A small image VAE, trained from scratch.
Data: trained on photos with spoken descriptions (Open Images, Localized Narratives), 203450 training examples.
Rows from block 3 of the encoder of a small image VAE, named by matrix and row number. Rows with one number within an expert belong to one neuron, the router's apart. Each number is 200 + 20 x the weight over its row's rms, rounded and kept within 0 to 999. All counts start at 0.
Before each expert's rows are labels from the 100 images, of 14976, where the router gives the expert most weight on average: "responds to" is what is common among them. Only what is clearly more common there than usual is listed. The data: photos with spoken descriptions (Open Images, Localized Narratives). In brackets: how many of the 100, against the usual share in percent.
# router: router (encoder.blocks.3.mlp.router.weight, 8x256, trained with AdamW), inputs 86-128
# gate: expert gate (encoder.blocks.3.mlp.gate, 8x256x256), inputs 86-128
# up: expert up (encoder.blocks.3.mlp.up, 8x256x256), inputs 86-128
# down: expert down (encoder.blocks.3.mlp.down, 8x256x256, transposed), outputs 86-128

# expert 4
responds to: text has "dark" (37 vs 2.1); text has "lights" (25 vs 7.8)
router.4,172,180,193,214,207,194,208,233,191,181,154,209,232,191,194,166,194,207,191,189,223,198,179,186,221,195,191,214,165,177,206,236,180,233,218,236,197,201,256,213,191,210,173
gate.0,190,234,149,192,231,206,195,194,200,218,159,210,193,194,214,200,171,162,193,169,196,201,231,241,217,193,170,185,215,190,216,227,229,183,193,195,186,209,225,218,240,225,224
up.0,203,213,201,210,195,221,182,161,213,176,199,187,159,202,189,215,192,181,197,195,195,211,220,222,211,216,205,209,192,198,209,220,252,191,188,182,228,227,234,187,209,202,199
down.0,214,192,216,204,174,197,179,204,181,185,214,194,186,183,174,186,189,222,190,224,219,249,161,194,166,237,184,214,180,185,202,181,194,225,210,207,227,188,187,173,184,164,172
gate.1,177,207,201,189,221,183,213,177,197,227,176,216,233,208,206,176,197,194,215,169,188,202,180,204,207,184,199,208,197,208,200,169,187,223,157,222,240,221,185,191,174,187,196
up.1,228,200,231,245,203,209,213,220,202,157,186,200,202,190,222,205,218,193,180,211,230,170,193,196,169,191,200,198,189,221,195,195,218,188,218,180,189,184,195,181,179,228,207
down.1,213,227,195,235,206,241,149,211,237,192,226,234,235,184,201,159,239,166,189,161,164,214,219,209,188,201,194,218,199,212,176,186,174,212,191,187,180,222,187,180,184,203,224
gate.2,201,213,198,218,236,170,172,207,196,192,170,167,228,208,209,213,204,190,181,180,169,184,169,227,193,185,189,215,227,230,234,202,221,210,183,185,206,216,181,196,159,225,213
up.2,208,212,208,204,231,197,186,190,182,194,181,162,232,182,212,225,182,191,219,184,194,192,192,230,226,202,220,179,239,205,203,190,186,205,192,184,184,198,189,207,146,185,226
down.2,181,205,222,192,167,226,191,188,187,219,178,217,166,216,206,210,225,189,164,212,211,223,208,178,222,204,162,181,178,192,214,193,183,194,207,219,196,177,215,191,201,211,171
gate.3,190,232,203,210,204,199,233,165,175,209,202,199,200,242,136,215,146,164,197,193,197,211,222,190,196,205,188,203,206,182,230,192,193,184,190,117,216,184,178,200,206,200,214
up.3,176,213,207,220,198,209,191,200,233,209,189,203,203,161,233,201,232,220,201,185,188,185,194,207,207,198,212,198,187,180,185,195,202,211,187,285,168,198,219,194,199,178,216
down.3,176,216,220,200,209,222,196,207,202,203,175,191,225,194,187,170,170,196,198,207,196,205,201,201,199,203,190,194,217,193,217,210,198,219,202,173,246,171,236,177,164,228,192
gate.4,187,168,201,210,195,177,183,160,220,187,153,203,239,183,206,180,192,181,211,205,212,198,228,177,187,221,181,203,181,180,178,203,170,222,205,221,225,220,219,219,155,181,179
up.4,201,234,183,188,192,246,210,202,183,209,221,208,164,225,212,212,175,216,220,178,167,226,195,194,232,200,213,181,210,181,179,217,202,195,245,186,200,194,200,180,233,204,234
down.4,184,190,207,219,203,154,208,200,180,193,214,189,223,193,185,162,207,200,198,221,219,191,183,212,167,200,188,217,190,193,224,231,189,218,185,193,209,197,189,229,228,208,244
gate.5,202,184,209,219,199,222,186,164,199,199,215,205,165,177,201,174,169,196,209,187,217,186,166,212,206,202,208,207,169,219,195,210,193,215,204,211,217,189,184,201,193,216,197
up.5,206,222,196,231,206,210,183,187,203,203,191,200,171,191,185,201,179,197,205,222,234,182,155,219,224,197,214,224,191,218,171,180,191,215,207,215,231,188,187,182,224,203,221
down.5,213,197,213,210,208,215,206,204,202,170,211,199,186,170,193,210,211,186,149,208,223,197,190,191,199,174,185,202,239,185,202,219,193,188,158,187,210,213,217,248,189,201,170
gate.6,198,167,226,230,218,236,175,200,180,174,195,201,202,177,237,193,196,223,218,216,221,161,196,210,209,215,194,204,213,195,209,213,199,186,192,189,220,207,212,183,179,221,218
up.6,207,202,187,173,168,177,193,192,179,225,190,196,183,177,216,226,178,203,219,208,207,216,198,165,148,182,165,186,221,231,191,164,191,178,196,199,182,181,239,196,172,192,203
down.6,198,226,208,194,232,209,199,217,236,238,192,167,236,179,193,167,157,198,174,160,200,147,199,212,232,203,200,185,208,183,179,213,207,165,231,213,223,220,157,199,195,183,188
gate.7,175,166,186,196,207,213,178,210,195,212,174,216,187,196,199,216,190,204,192,180,196,182,185,191,207,212,232,222,192,210,163,196,238,225,230,211,193,226,171,237,167,181,208
up.7,209,214,214,215,204,189,209,190,182,212,220,165,227,215,222,186,196,173,187,239,207,164,171,219,173,178,179,184,218,203,201,222,213,179,182,180,169,164,215,153,229,190,221
down.7,190,177,211,182,172,253,196,239,215,189,199,210,176,212,174,193,215,217,224,170,185,187,201,161,205,202,198,188,201,238,186,203,201,233,191,223,218,240,224,234,168,201,190
gate.8,176,174,230,185,214,183,197,196,178,208,204,183,187,181,219,209,158,219,168,230,196,196,175,203,207,222,192,198,219,187,193,181,211,164,169,235,192,188,219,148,205,173,196
up.8,165,211,231,186,235,208,196,186,220,194,191,191,176,179,174,206,157,190,206,212,194,215,189,203,200,206,209,190,193,210,215,214,203,186,186,206,185,198,192,209,202,173,194
down.8,213,169,206,180,183,196,188,185,230,196,200,220,217,196,197,150,213,211,217,170,210,222,183,192,194,183,180,242,168,200,194,202,208,205,247,206,204,204,197,167,234,178,207
gate.9,199,183,187,202,210,236,182,178,194,170,195,218,183,218,187,233,213,184,189,197,236,202,164,242,208,235,161,188,213,205,178,191,196,192,203,205,184,216,212,202,190,212,158
up.9,197,202,226,214,191,174,199,191,236,206,234,187,217,180,207,210,193,231,198,195,196,206,227,233,192,192,234,245,222,200,219,224,222,194,169,179,176,192,188,244,203,198,210
down.9,199,208,220,211,169,190,192,196,167,191,194,161,203,213,195,210,176,170,216,219,203,213,194,197,258,222,173,215,211,187,207,203,179,196,179,185,200,199,200,197,220,221,206
gate.10,204,211,166,203,231,191,196,210,226,197,175,219,218,190,228,213,203,196,230,161,218,184,200,200,174,176,221,196,169,195,166,242,201,228,217,187,215,210,235,203,191,191,241
up.10,219,208,180,189,192,198,206,222,209,210,190,238,189,178,201,196,191,221,219,180,173,188,222,191,178,201,233,218,133,182,184,219,230,190,229,177,207,206,240,224,194,204,218
down.10,226,200,199,190,220,164,184,164,172,194,188,164,206,203,177,220,196,199,177,200,194,204,213,181,232,222,206,191,202,216,221,220,200,206,151,205,153,235,198,203,163,196,194
gate.11,216,221,228,197,174,176,204,199,193,159,197,154,217,209,211,213,251,191,177,203,212,182,170,187,223,212,192,187,221,216,166,194,195,222,203,216,173,199,222,187,162,195,221
up.11,187,155,204,200,254,224,189,182,221,210,205,225,196,217,216,184,161,201,225,242,207,204,191,224,176,161,188,168,184,207,219,180,192,233,172,184,209,191,176,205,195,195,197
down.11,190,216,194,191,174,205,189,183,211,185,190,152,222,215,188,179,223,199,197,176,168,209,205,206,211,193,217,202,215,223,198,216,203,181,176,222,219,192,187,169,170,215,237

# expert 6
responds to: text has "text" (32 vs 6.7)
router.6,207,180,215,180,207,215,208,244,201,233,221,183,197,222,229,192,133,208,186,196,207,187,216,214,188,170,205,208,197,225,191,221,226,191,223,207,193,215,179,190,202,203,197
gate.0,186,205,185,227,248,216,202,181,189,139,226,198,186,218,215,180,200,157,203,182,215,190,209,242,201,201,167,201,219,202,231,194,244,187,201,198,193,236,194,185,174,239,194
up.0,203,202,184,206,224,183,208,191,182,152,207,205,191,186,216,205,235,210,227,175,206,180,214,220,220,209,189,212,192,200,195,176,174,215,177,222,193,199,222,202,177,172,185
down.0,233,168,206,201,168,191,177,217,187,207,203,193,223,197,177,196,167,191,199,246,221,184,195,187,155,196,182,193,196,195,192,208,216,185,207,198,204,206,175,217,212,209,200
gate.1,188,198,210,260,181,204,230,193,187,219,240,224,235,211,216,168,203,172,232,221,238,185,211,195,174,202,175,201,208,225,211,199,208,193,189,187,208,198,189,220,191,213,219
up.1,217,220,166,263,157,191,239,212,228,207,225,219,204,196,210,203,196,193,253,191,211,182,213,218,193,181,172,238,209,208,201,219,197,183,190,206,181,205,196,213,184,205,224
down.1,226,208,197,172,201,208,205,206,210,176,177,226,225,182,181,216,185,164,202,176,181,199,203,193,172,184,195,174,198,200,180,211,220,230,172,226,182,206,203,230,223,194,229
gate.2,247,166,186,227,189,190,210,202,187,214,232,197,166,207,187,233,224,230,195,186,215,207,192,209,198,199,191,189,209,195,238,197,173,181,210,179,204,209,210,198,170,230,179
up.2,223,201,197,210,176,215,191,228,216,210,229,167,195,205,231,199,224,237,221,177,206,201,194,193,187,169,203,198,224,190,227,218,173,209,203,195,214,189,195,154,175,211,175
down.2,176,186,199,217,223,204,174,182,229,190,216,187,212,221,165,151,199,212,203,229,212,214,195,211,196,218,212,214,186,181,222,199,214,217,203,216,220,211,159,236,205,183,198
gate.3,204,246,179,219,219,194,194,170,234,188,225,242,208,198,201,177,186,162,212,207,209,208,196,227,195,193,175,196,207,223,202,212,224,195,199,277,189,218,233,223,206,178,192
up.3,176,174,219,186,174,206,208,245,167,213,195,150,197,172,207,209,222,228,195,203,193,206,200,175,228,204,182,184,178,187,202,197,160,207,178,174,224,180,185,175,206,207,198
down.3,200,206,196,248,202,185,215,212,216,203,227,189,204,202,172,211,195,218,196,196,187,167,199,179,182,202,193,189,188,200,217,216,223,176,175,203,198,239,184,193,183,221,208
gate.4,232,220,224,211,216,225,201,201,194,224,221,199,186,192,160,210,204,163,154,212,189,182,175,214,234,166,196,189,197,234,159,228,193,209,172,187,226,213,226,225,255,175,184
up.4,190,182,166,197,176,215,216,179,206,193,173,209,206,171,213,189,185,228,243,210,213,198,218,230,157,239,199,208,187,163,215,171,186,221,209,219,182,197,187,195,186,201,197
down.4,213,186,224,204,218,218,198,204,222,218,205,197,216,186,186,145,199,201,172,176,185,222,204,203,173,206,199,217,211,198,185,165,200,212,234,166,227,203,218,194,212,187,208
gate.5,220,173,207,218,196,201,194,203,214,211,203,218,205,211,214,238,197,245,217,217,183,207,181,179,206,192,207,195,204,228,205,176,188,196,199,213,189,232,209,188,234,181,178
up.5,198,232,199,188,230,198,193,207,192,180,185,180,203,206,186,137,195,166,198,204,211,203,216,169,189,209,197,214,208,164,204,227,206,200,211,201,195,168,212,234,186,203,207
down.5,191,181,224,219,213,168,198,174,211,219,214,229,223,160,207,200,229,247,224,183,167,213,185,201,181,215,196,203,220,175,173,210,200,185,152,189,188,227,217,190,240,164,210
gate.6,197,164,213,237,202,202,189,160,189,262,182,185,229,182,208,225,217,169,189,216,220,192,217,208,193,226,220,241,222,188,181,194,214,199,228,202,164,172,206,213,193,178,210
up.6,195,193,218,184,189,204,186,237,158,162,195,228,197,217,163,229,176,203,215,207,182,225,184,183,212,190,175,168,192,204,186,195,208,192,207,191,192,188,229,189,180,230,171
down.6,210,191,181,185,219,197,196,173,204,226,185,188,201,216,211,162,188,188,220,221,189,170,184,212,186,244,188,180,196,207,218,170,196,226,181,190,190,189,230,253,232,194,195
gate.7,226,197,164,197,155,236,185,195,202,211,205,183,199,190,195,236,205,223,194,207,222,201,190,167,189,187,181,216,177,210,208,209,172,201,204,174,203,169,179,144,202,183,244
up.7,201,189,234,182,224,150,206,172,245,178,187,193,209,182,180,140,169,199,211,199,188,211,187,188,171,205,210,208,184,217,226,139,201,165,214,211,188,199,213,208,173,210,173
down.7,233,220,184,206,218,204,176,185,176,213,201,211,207,185,207,173,194,163,186,181,219,195,168,155,203,197,229,204,209,217,177,234,222,197,147,178,220,200,209,228,194,230,184
gate.8,181,213,194,204,204,201,179,233,162,167,214,203,218,204,178,214,229,189,188,209,180,208,209,182,215,186,226,191,207,191,225,218,216,188,198,193,157,243,176,153,205,207,232
up.8,195,180,220,219,210,207,201,161,244,203,178,207,198,218,222,220,170,215,188,218,236,223,205,189,178,180,184,210,175,207,167,207,160,204,199,187,221,183,212,250,179,194,159
down.8,172,195,188,182,191,211,210,191,172,198,186,216,197,213,211,214,220,220,209,199,225,223,219,186,204,191,199,217,202,232,181,179,186,229,201,207,223,218,198,240,155,215,240
gate.9,199,203,183,213,204,180,237,194,196,211,235,192,198,188,231,190,215,195,218,194,186,219,203,252,217,168,203,201,228,227,216,218,208,206,213,183,202,173,187,160,187,212,222
up.9,186,205,192,221,228,196,233,190,169,186,224,215,194,171,235,192,192,218,204,168,196,226,154,233,223,182,208,202,219,218,210,230,199,198,211,168,212,219,157,177,194,168,210
down.9,226,206,180,206,193,206,194,220,208,195,163,203,200,187,181,206,216,215,208,196,221,211,197,211,188,187,177,203,200,155,171,226,196,217,215,156,201,220,216,217,230,205,184
gate.10,171,213,212,206,215,189,188,193,227,198,193,171,200,149,174,215,197,197,203,170,236,183,223,200,170,198,161,189,177,206,194,229,181,194,185,203,239,223,199,197,211,210,184
up.10,167,211,203,200,205,171,187,196,196,198,204,179,196,140,192,224,170,211,187,171,217,211,208,171,187,224,180,184,184,177,196,241,195,176,226,213,199,174,192,187,198,215,172
down.10,188,184,228,242,225,160,229,201,195,199,210,199,199,209,222,220,202,200,184,211,198,188,206,204,209,200,209,201,197,206,167,170,214,225,181,185,225,234,266,197,191,214,199
gate.11,211,179,179,187,195,243,181,183,207,215,207,180,201,174,213,181,227,202,188,205,195,234,165,215,227,188,220,206,200,203,194,212,205,218,227,218,214,209,193,197,181,162,232
up.11,197,212,196,184,218,197,213,211,184,234,160,205,190,158,194,198,184,216,191,176,214,212,212,209,149,213,171,212,201,178,192,170,212,200,153,199,177,200,173,204,182,219,229
down.11,200,195,183,129,188,200,189,220,199,191,208,213,197,202,173,192,215,219,287,170,204,200,191,180,209,223,200,217,185,192,212,202,203,195,246,204,207,156,168,204,209,223,217

# expert 0
responds to: text has "dark" (34 vs 2.1); text has "lights" (25 vs 7.8)
router.0,174,245,212,231,208,228,217,210,173,186,174,186,244,182,188,188,215,188,199,208,184,202,177,203,208,206,212,174,217,195,219,217,212,214,225,205,216,212,204,174,213,226,194
gate.0,217,218,224,180,205,186,203,225,183,176,237,204,208,163,230,200,197,201,177,197,198,228,181,184,173,181,189,164,180,214,183,217,218,220,202,206,202,220,185,183,200,231,219
up.0,192,152,203,203,210,221,219,176,206,214,150,183,208,246,195,190,177,187,187,212,188,180,196,246,249,189,187,204,193,167,221,240,180,185,188,194,198,208,212,207,176,201,246
down.0,200,197,190,179,180,182,173,193,199,169,224,208,252,181,197,178,204,208,210,203,200,214,207,176,184,186,189,179,176,207,152,188,182,199,215,205,207,165,198,177,205,210,232
gate.1,188,219,206,208,206,241,218,235,240,206,227,243,188,169,186,171,197,201,193,185,192,210,176,223,197,208,209,205,220,180,216,241,192,201,202,218,176,242,201,198,223,225,199
up.1,225,171,204,208,184,164,202,168,173,212,195,196,217,190,190,254,197,202,213,222,202,185,209,173,211,155,200,226,180,205,184,174,175,179,201,195,188,194,199,216,187,184,223
down.1,215,192,193,188,195,178,222,225,207,221,190,257,245,177,175,182,199,213,198,195,164,229,192,178,162,198,189,182,230,195,196,234,218,219,202,217,168,269,185,207,221,227,192
gate.2,154,181,199,225,205,170,231,193,155,223,198,190,166,214,188,195,209,189,168,188,200,207,206,231,217,204,202,218,243,193,191,202,232,218,213,208,164,218,179,213,172,218,209
up.2,192,242,181,203,211,175,211,163,234,210,236,202,227,147,220,199,161,206,201,193,187,183,200,205,180,179,204,173,206,223,235,186,214,201,196,199,222,215,217,182,223,193,177
down.2,205,185,212,244,250,188,190,195,208,201,180,190,182,205,186,181,186,210,190,206,212,219,181,202,205,217,200,204,190,212,239,198,196,194,181,198,202,164,214,191,193,194,200
gate.3,193,190,216,199,195,189,199,233,221,216,230,228,219,207,189,241,196,193,158,185,164,229,209,191,200,229,156,178,216,206,214,183,177,189,185,163,175,194,206,174,210,218,221
up.3,181,193,177,230,189,230,207,152,183,187,221,194,208,203,222,206,214,216,189,176,193,171,206,199,216,188,202,215,156,180,204,190,232,202,239,238,198,213,194,213,206,205,191
down.3,234,195,207,203,207,189,209,227,218,261,166,210,200,231,207,214,170,184,177,194,168,226,186,181,190,193,213,185,208,187,216,184,210,228,215,191,194,180,234,229,186,199,212
gate.4,146,179,214,200,219,210,201,201,205,202,212,178,220,198,192,156,238,209,198,211,183,213,174,169,205,230,211,219,225,193,200,193,236,194,198,178,170,211,221,175,203,203,212
up.4,216,186,190,202,228,224,175,230,180,211,204,170,179,185,194,217,185,208,193,213,157,212,188,211,205,209,208,191,190,214,212,213,195,200,183,183,212,203,220,175,214,212,227
down.4,184,173,191,235,227,189,224,165,190,235,187,201,183,204,182,191,225,209,203,195,205,192,177,183,213,219,189,205,186,218,213,189,220,192,196,219,184,195,196,222,203,185,211
gate.5,199,209,210,184,183,216,230,189,194,200,212,214,220,204,221,202,215,221,208,213,174,176,230,212,220,173,198,145,179,191,165,197,162,215,210,205,203,206,201,198,194,196,221
up.5,194,188,186,190,170,188,218,218,183,190,200,183,240,192,214,198,226,185,187,209,207,178,210,179,212,174,215,193,197,256,229,216,180,204,238,184,191,213,188,193,155,222,240
down.5,177,194,184,216,231,202,178,216,200,177,208,184,174,208,204,176,186,210,211,221,178,218,218,240,180,202,199,214,172,224,153,216,203,241,213,201,177,148,199,201,207,184,180
gate.6,191,224,186,211,215,173,184,228,202,215,201,197,207,195,223,236,178,225,184,227,196,218,190,184,170,230,199,196,196,182,216,177,207,181,151,165,169,187,246,169,195,187,179
up.6,209,164,213,195,190,188,221,214,172,148,177,185,226,207,191,188,210,221,194,181,190,191,240,187,213,174,212,230,233,225,235,174,207,187,189,182,199,207,212,209,230,198,189
down.6,186,246,199,199,193,200,188,229,225,212,191,176,230,231,186,147,185,158,185,202,201,212,153,197,213,163,194,182,210,228,200,228,227,222,185,199,224,202,197,218,192,214,207
gate.7,165,187,180,211,169,200,175,172,202,216,212,198,226,218,199,218,207,225,180,203,179,187,197,207,202,174,168,164,199,187,199,194,211,194,184,225,207,202,195,189,185,207,200
up.7,204,205,171,170,225,202,193,188,217,188,188,219,179,148,195,193,210,177,199,210,216,238,204,217,179,206,232,214,213,218,200,193,186,210,203,203,204,203,218,195,220,215,206
down.7,188,218,223,222,180,227,202,200,187,197,178,150,223,213,179,196,217,201,197,196,169,177,202,215,205,192,173,221,226,236,213,193,221,170,190,214,222,209,208,203,199,219,212
gate.8,206,220,231,226,205,185,184,223,211,192,232,235,201,204,189,165,203,211,193,191,215,249,179,195,189,201,204,184,216,153,175,219,207,194,213,204,207,157,198,169,207,248,217
up.8,194,190,156,153,185,227,225,160,191,184,185,171,227,187,223,231,187,181,204,219,185,202,224,208,196,214,199,193,203,221,207,168,204,194,200,217,183,215,203,195,217,171,177
down.8,214,202,221,235,229,178,188,182,215,214,174,241,188,169,193,174,214,161,195,191,173,196,188,233,171,158,192,176,214,196,216,189,222,180,186,212,207,205,196,169,227,221,190
gate.9,175,244,156,193,174,205,205,188,189,197,217,214,275,211,211,216,243,185,179,169,196,192,198,172,216,178,204,193,225,210,179,178,213,205,196,237,203,223,196,209,231,200,215
up.9,235,177,208,211,221,188,206,160,185,179,155,192,214,209,230,148,217,191,213,171,202,228,192,204,265,182,212,197,176,182,215,189,204,217,206,208,182,211,213,197,170,219,219
down.9,160,210,212,200,195,202,223,201,192,204,211,196,223,225,166,239,224,215,223,232,191,193,208,183,196,201,191,202,194,209,200,190,204,161,157,189,201,216,180,203,198,185,201
gate.10,204,205,193,216,183,222,175,205,202,200,226,201,274,158,231,183,223,196,186,184,209,157,176,193,154,219,177,184,204,196,212,221,223,241,186,215,204,209,201,194,251,191,223
up.10,180,195,199,204,181,215,172,167,211,177,183,187,261,214,225,195,204,198,213,198,208,194,174,171,229,187,174,222,205,176,178,195,204,205,214,255,224,177,197,191,201,219,223
down.10,222,196,217,200,188,189,210,203,157,220,187,220,174,174,202,200,197,176,170,191,219,188,207,192,181,208,213,183,208,187,205,175,206,204,211,187,175,224,199,226,198,234,179
gate.11,184,237,208,228,197,221,238,174,231,201,221,185,220,194,188,184,235,206,184,188,175,201,157,176,170,203,179,199,229,172,245,228,181,216,221,210,222,194,199,180,217,208,196
up.11,183,193,191,192,225,186,211,173,194,209,222,208,198,182,198,203,217,204,203,187,176,222,233,210,204,205,154,186,208,173,167,230,206,214,204,178,191,211,196,191,172,176,234
down.11,214,164,206,222,170,186,171,221,210,197,202,217,196,182,209,213,198,193,164,223,222,208,185,192,170,219,213,199,196,207,216,193,177,202,193,220,230,168,183,231,221,193,220

# expert 1
responds to: text has "sky" (55 vs 24.5)
router.1,162,192,193,215,176,210,183,190,187,258,200,187,209,196,202,188,176,180,212,191,209,188,177,203,204,181,190,219,179,218,205,181,210,194,151,174,186,210,208,174,184,214,197
gate.0,163,237,200,193,175,216,177,193,219,237,190,201,199,181,213,176,192,146,179,228,199,205,200,213,184,175,199,194,177,199,185,176,229,234,212,224,190,218,199,188,199,188,231
up.0,199,200,199,182,188,184,197,200,206,235,200,195,218,190,197,240,172,212,162,217,181,237,161,221,204,174,202,200,186,200,215,185,201,212,236,219,192,228,230,217,228,211,236
down.0,197,175,220,207,236,225,206,188,193,196,180,203,199,180,213,185,180,197,228,169,190,153,231,228,205,221,181,218,181,236,203,200,220,184,205,216,213,218,172,191,195,211,179
gate.1,167,235,193,179,216,211,192,190,197,178,196,192,214,222,217,208,192,199,188,214,169,244,201,196,214,193,187,149,214,215,205,190,217,174,198,164,221,201,207,191,175,227,209
up.1,212,172,176,226,186,201,179,214,215,221,231,191,207,174,183,183,214,166,220,201,168,212,178,193,204,227,206,225,190,210,176,193,183,224,183,226,200,206,166,192,194,206,186
down.1,168,176,197,207,260,249,216,195,196,217,184,195,201,198,213,214,200,207,214,206,165,199,202,184,240,181,177,160,209,222,185,139,213,206,211,209,215,205,201,214,222,220,209
gate.2,203,186,223,209,179,206,178,199,213,195,201,201,199,211,167,211,197,189,199,192,219,171,174,184,176,190,221,165,211,207,197,209,171,189,220,166,202,197,197,233,201,195,193
up.2,209,206,201,220,184,193,174,207,182,207,203,221,200,148,181,200,197,176,212,232,198,176,211,177,159,190,193,187,218,200,223,191,146,214,201,235,173,204,227,216,213,188,180
down.2,217,169,224,224,244,207,197,208,213,188,170,208,225,218,168,182,183,191,189,204,211,205,208,222,161,210,211,211,202,195,177,185,216,219,190,196,200,234,188,248,190,185,198
gate.3,189,222,211,196,205,189,156,188,200,212,211,204,201,200,210,209,163,194,159,224,175,189,240,215,220,181,150,198,194,187,188,220,195,244,175,211,199,175,199,193,188,197,198
up.3,195,226,214,186,228,186,241,238,230,242,184,211,204,205,176,170,174,188,175,203,169,217,225,237,214,172,209,199,203,193,186,216,177,224,202,173,147,233,188,218,208,195,181
down.3,191,179,181,190,222,180,190,176,190,175,213,193,231,184,240,213,252,177,232,184,208,193,223,210,205,215,174,195,180,204,202,204,180,211,183,198,206,197,217,184,198,156,209
gate.4,180,213,195,214,197,180,156,213,217,200,211,201,202,210,192,229,215,197,155,214,222,193,204,205,210,214,179,202,216,182,215,193,205,235,197,243,182,205,180,212,195,201,200
up.4,200,176,213,209,192,181,224,208,197,218,211,202,205,153,209,240,208,222,177,241,190,214,172,161,199,179,196,236,208,181,187,221,216,192,179,173,194,214,234,189,222,223,188
down.4,223,242,175,241,228,192,196,234,195,203,186,205,198,227,218,159,193,184,180,172,210,228,214,235,177,191,215,145,209,235,201,194,164,210,215,190,220,189,222,253,187,177,182
gate.5,198,200,214,171,161,214,200,179,174,184,195,193,189,187,194,187,223,195,197,229,167,187,193,187,201,168,216,190,228,216,168,170,225,152,218,197,168,185,195,201,243,226,214
up.5,194,157,190,191,221,196,234,206,216,221,175,219,201,207,236,163,207,180,244,203,192,218,252,205,250,214,199,207,151,213,158,186,198,182,224,230,182,215,200,217,202,198,222
down.5,173,175,168,197,174,196,181,203,202,228,198,210,190,207,232,207,184,216,199,227,218,187,204,168,173,220,175,194,180,190,202,218,209,221,196,206,201,180,189,224,189,207,206
gate.6,190,196,217,197,165,221,213,196,202,170,237,203,169,199,192,200,188,204,181,221,217,166,232,218,216,230,181,185,187,202,184,188,200,175,192,197,199,208,179,187,207,215,190
up.6,193,243,243,197,186,209,219,200,190,204,221,202,196,214,205,229,189,196,186,234,214,189,213,186,222,231,152,181,220,169,246,179,182,203,159,205,229,183,203,175,200,189,180
down.6,223,181,208,195,223,173,227,202,215,195,206,223,208,212,220,227,211,203,188,206,206,193,241,218,200,176,171,193,202,224,184,222,221,171,241,203,177,198,188,192,217,230,206
gate.7,202,182,192,196,193,195,210,253,175,196,196,210,218,207,165,229,180,200,199,217,189,175,196,200,211,236,185,198,278,185,227,194,163,149,177,192,175,228,217,232,223,183,197
up.7,178,191,210,211,209,196,184,178,211,212,248,182,213,212,202,179,179,149,201,217,206,185,179,185,179,179,207,197,223,156,188,206,216,176,205,182,178,200,224,200,183,190,182
down.7,179,219,195,184,216,206,180,171,208,173,231,217,207,203,195,187,196,191,247,194,200,200,209,191,225,244,225,196,173,201,182,207,167,209,213,198,193,171,209,154,190,186,201
gate.8,221,224,207,213,220,182,179,212,175,173,170,189,189,228,179,254,183,212,214,198,164,206,227,189,226,204,226,183,223,162,210,196,187,161,186,147,207,174,196,192,170,188,197
up.8,200,187,207,210,196,196,224,188,214,218,229,198,166,159,192,157,211,182,179,186,235,192,202,210,184,218,216,210,196,225,187,210,223,206,201,241,204,208,201,212,220,179,223
down.8,171,180,193,197,182,223,190,185,184,206,203,231,210,201,196,196,178,202,202,242,242,181,195,177,225,207,216,196,198,187,176,212,221,197,213,245,181,198,177,210,210,212,237
gate.9,219,186,179,227,211,236,208,216,203,153,198,202,223,224,173,219,211,187,220,198,181,203,222,184,228,202,205,221,223,186,191,161,184,196,211,176,196,196,194,221,214,203,187
up.9,187,215,197,179,189,194,217,222,241,253,231,185,181,171,222,197,244,207,193,196,198,196,199,197,162,223,220,209,180,210,178,195,185,217,207,210,212,207,213,205,208,200,220
down.9,189,210,168,191,166,184,175,197,160,212,214,222,238,257,186,180,214,212,195,199,212,173,233,236,181,216,246,224,202,208,207,206,226,211,184,208,191,189,224,210,218,214,214
gate.10,180,207,210,202,213,201,144,229,182,223,214,207,185,216,197,210,180,167,171,174,188,181,206,203,189,197,216,198,221,187,181,211,212,163,207,179,215,213,187,161,172,209,188
up.10,180,181,178,191,186,241,182,221,207,203,199,222,193,206,244,195,223,180,174,192,195,191,220,197,191,188,218,214,209,213,207,152,218,213,187,228,175,218,203,180,187,193,194
down.10,227,206,201,200,227,209,202,156,162,187,194,212,180,216,185,182,202,173,210,220,192,193,218,241,193,181,185,167,175,187,210,233,172,215,190,200,181,205,188,188,209,206,196
gate.11,178,196,180,199,228,211,192,180,164,195,171,190,191,247,212,200,200,218,206,197,178,166,218,216,237,219,188,208,188,223,198,225,231,217,214,167,236,166,203,221,199,201,196
up.11,190,211,184,210,216,216,151,203,209,202,205,217,207,186,208,166,186,170,230,214,187,195,197,222,196,215,223,175,230,229,212,223,204,188,203,194,162,179,220,191,201,184,205
down.11,188,185,189,164,221,189,214,202,192,198,184,207,205,214,191,173,195,183,221,185,180,198,192,190,197,210,232,192,206,190,223,236,207,165,195,213,199,197,192,198,213,193,185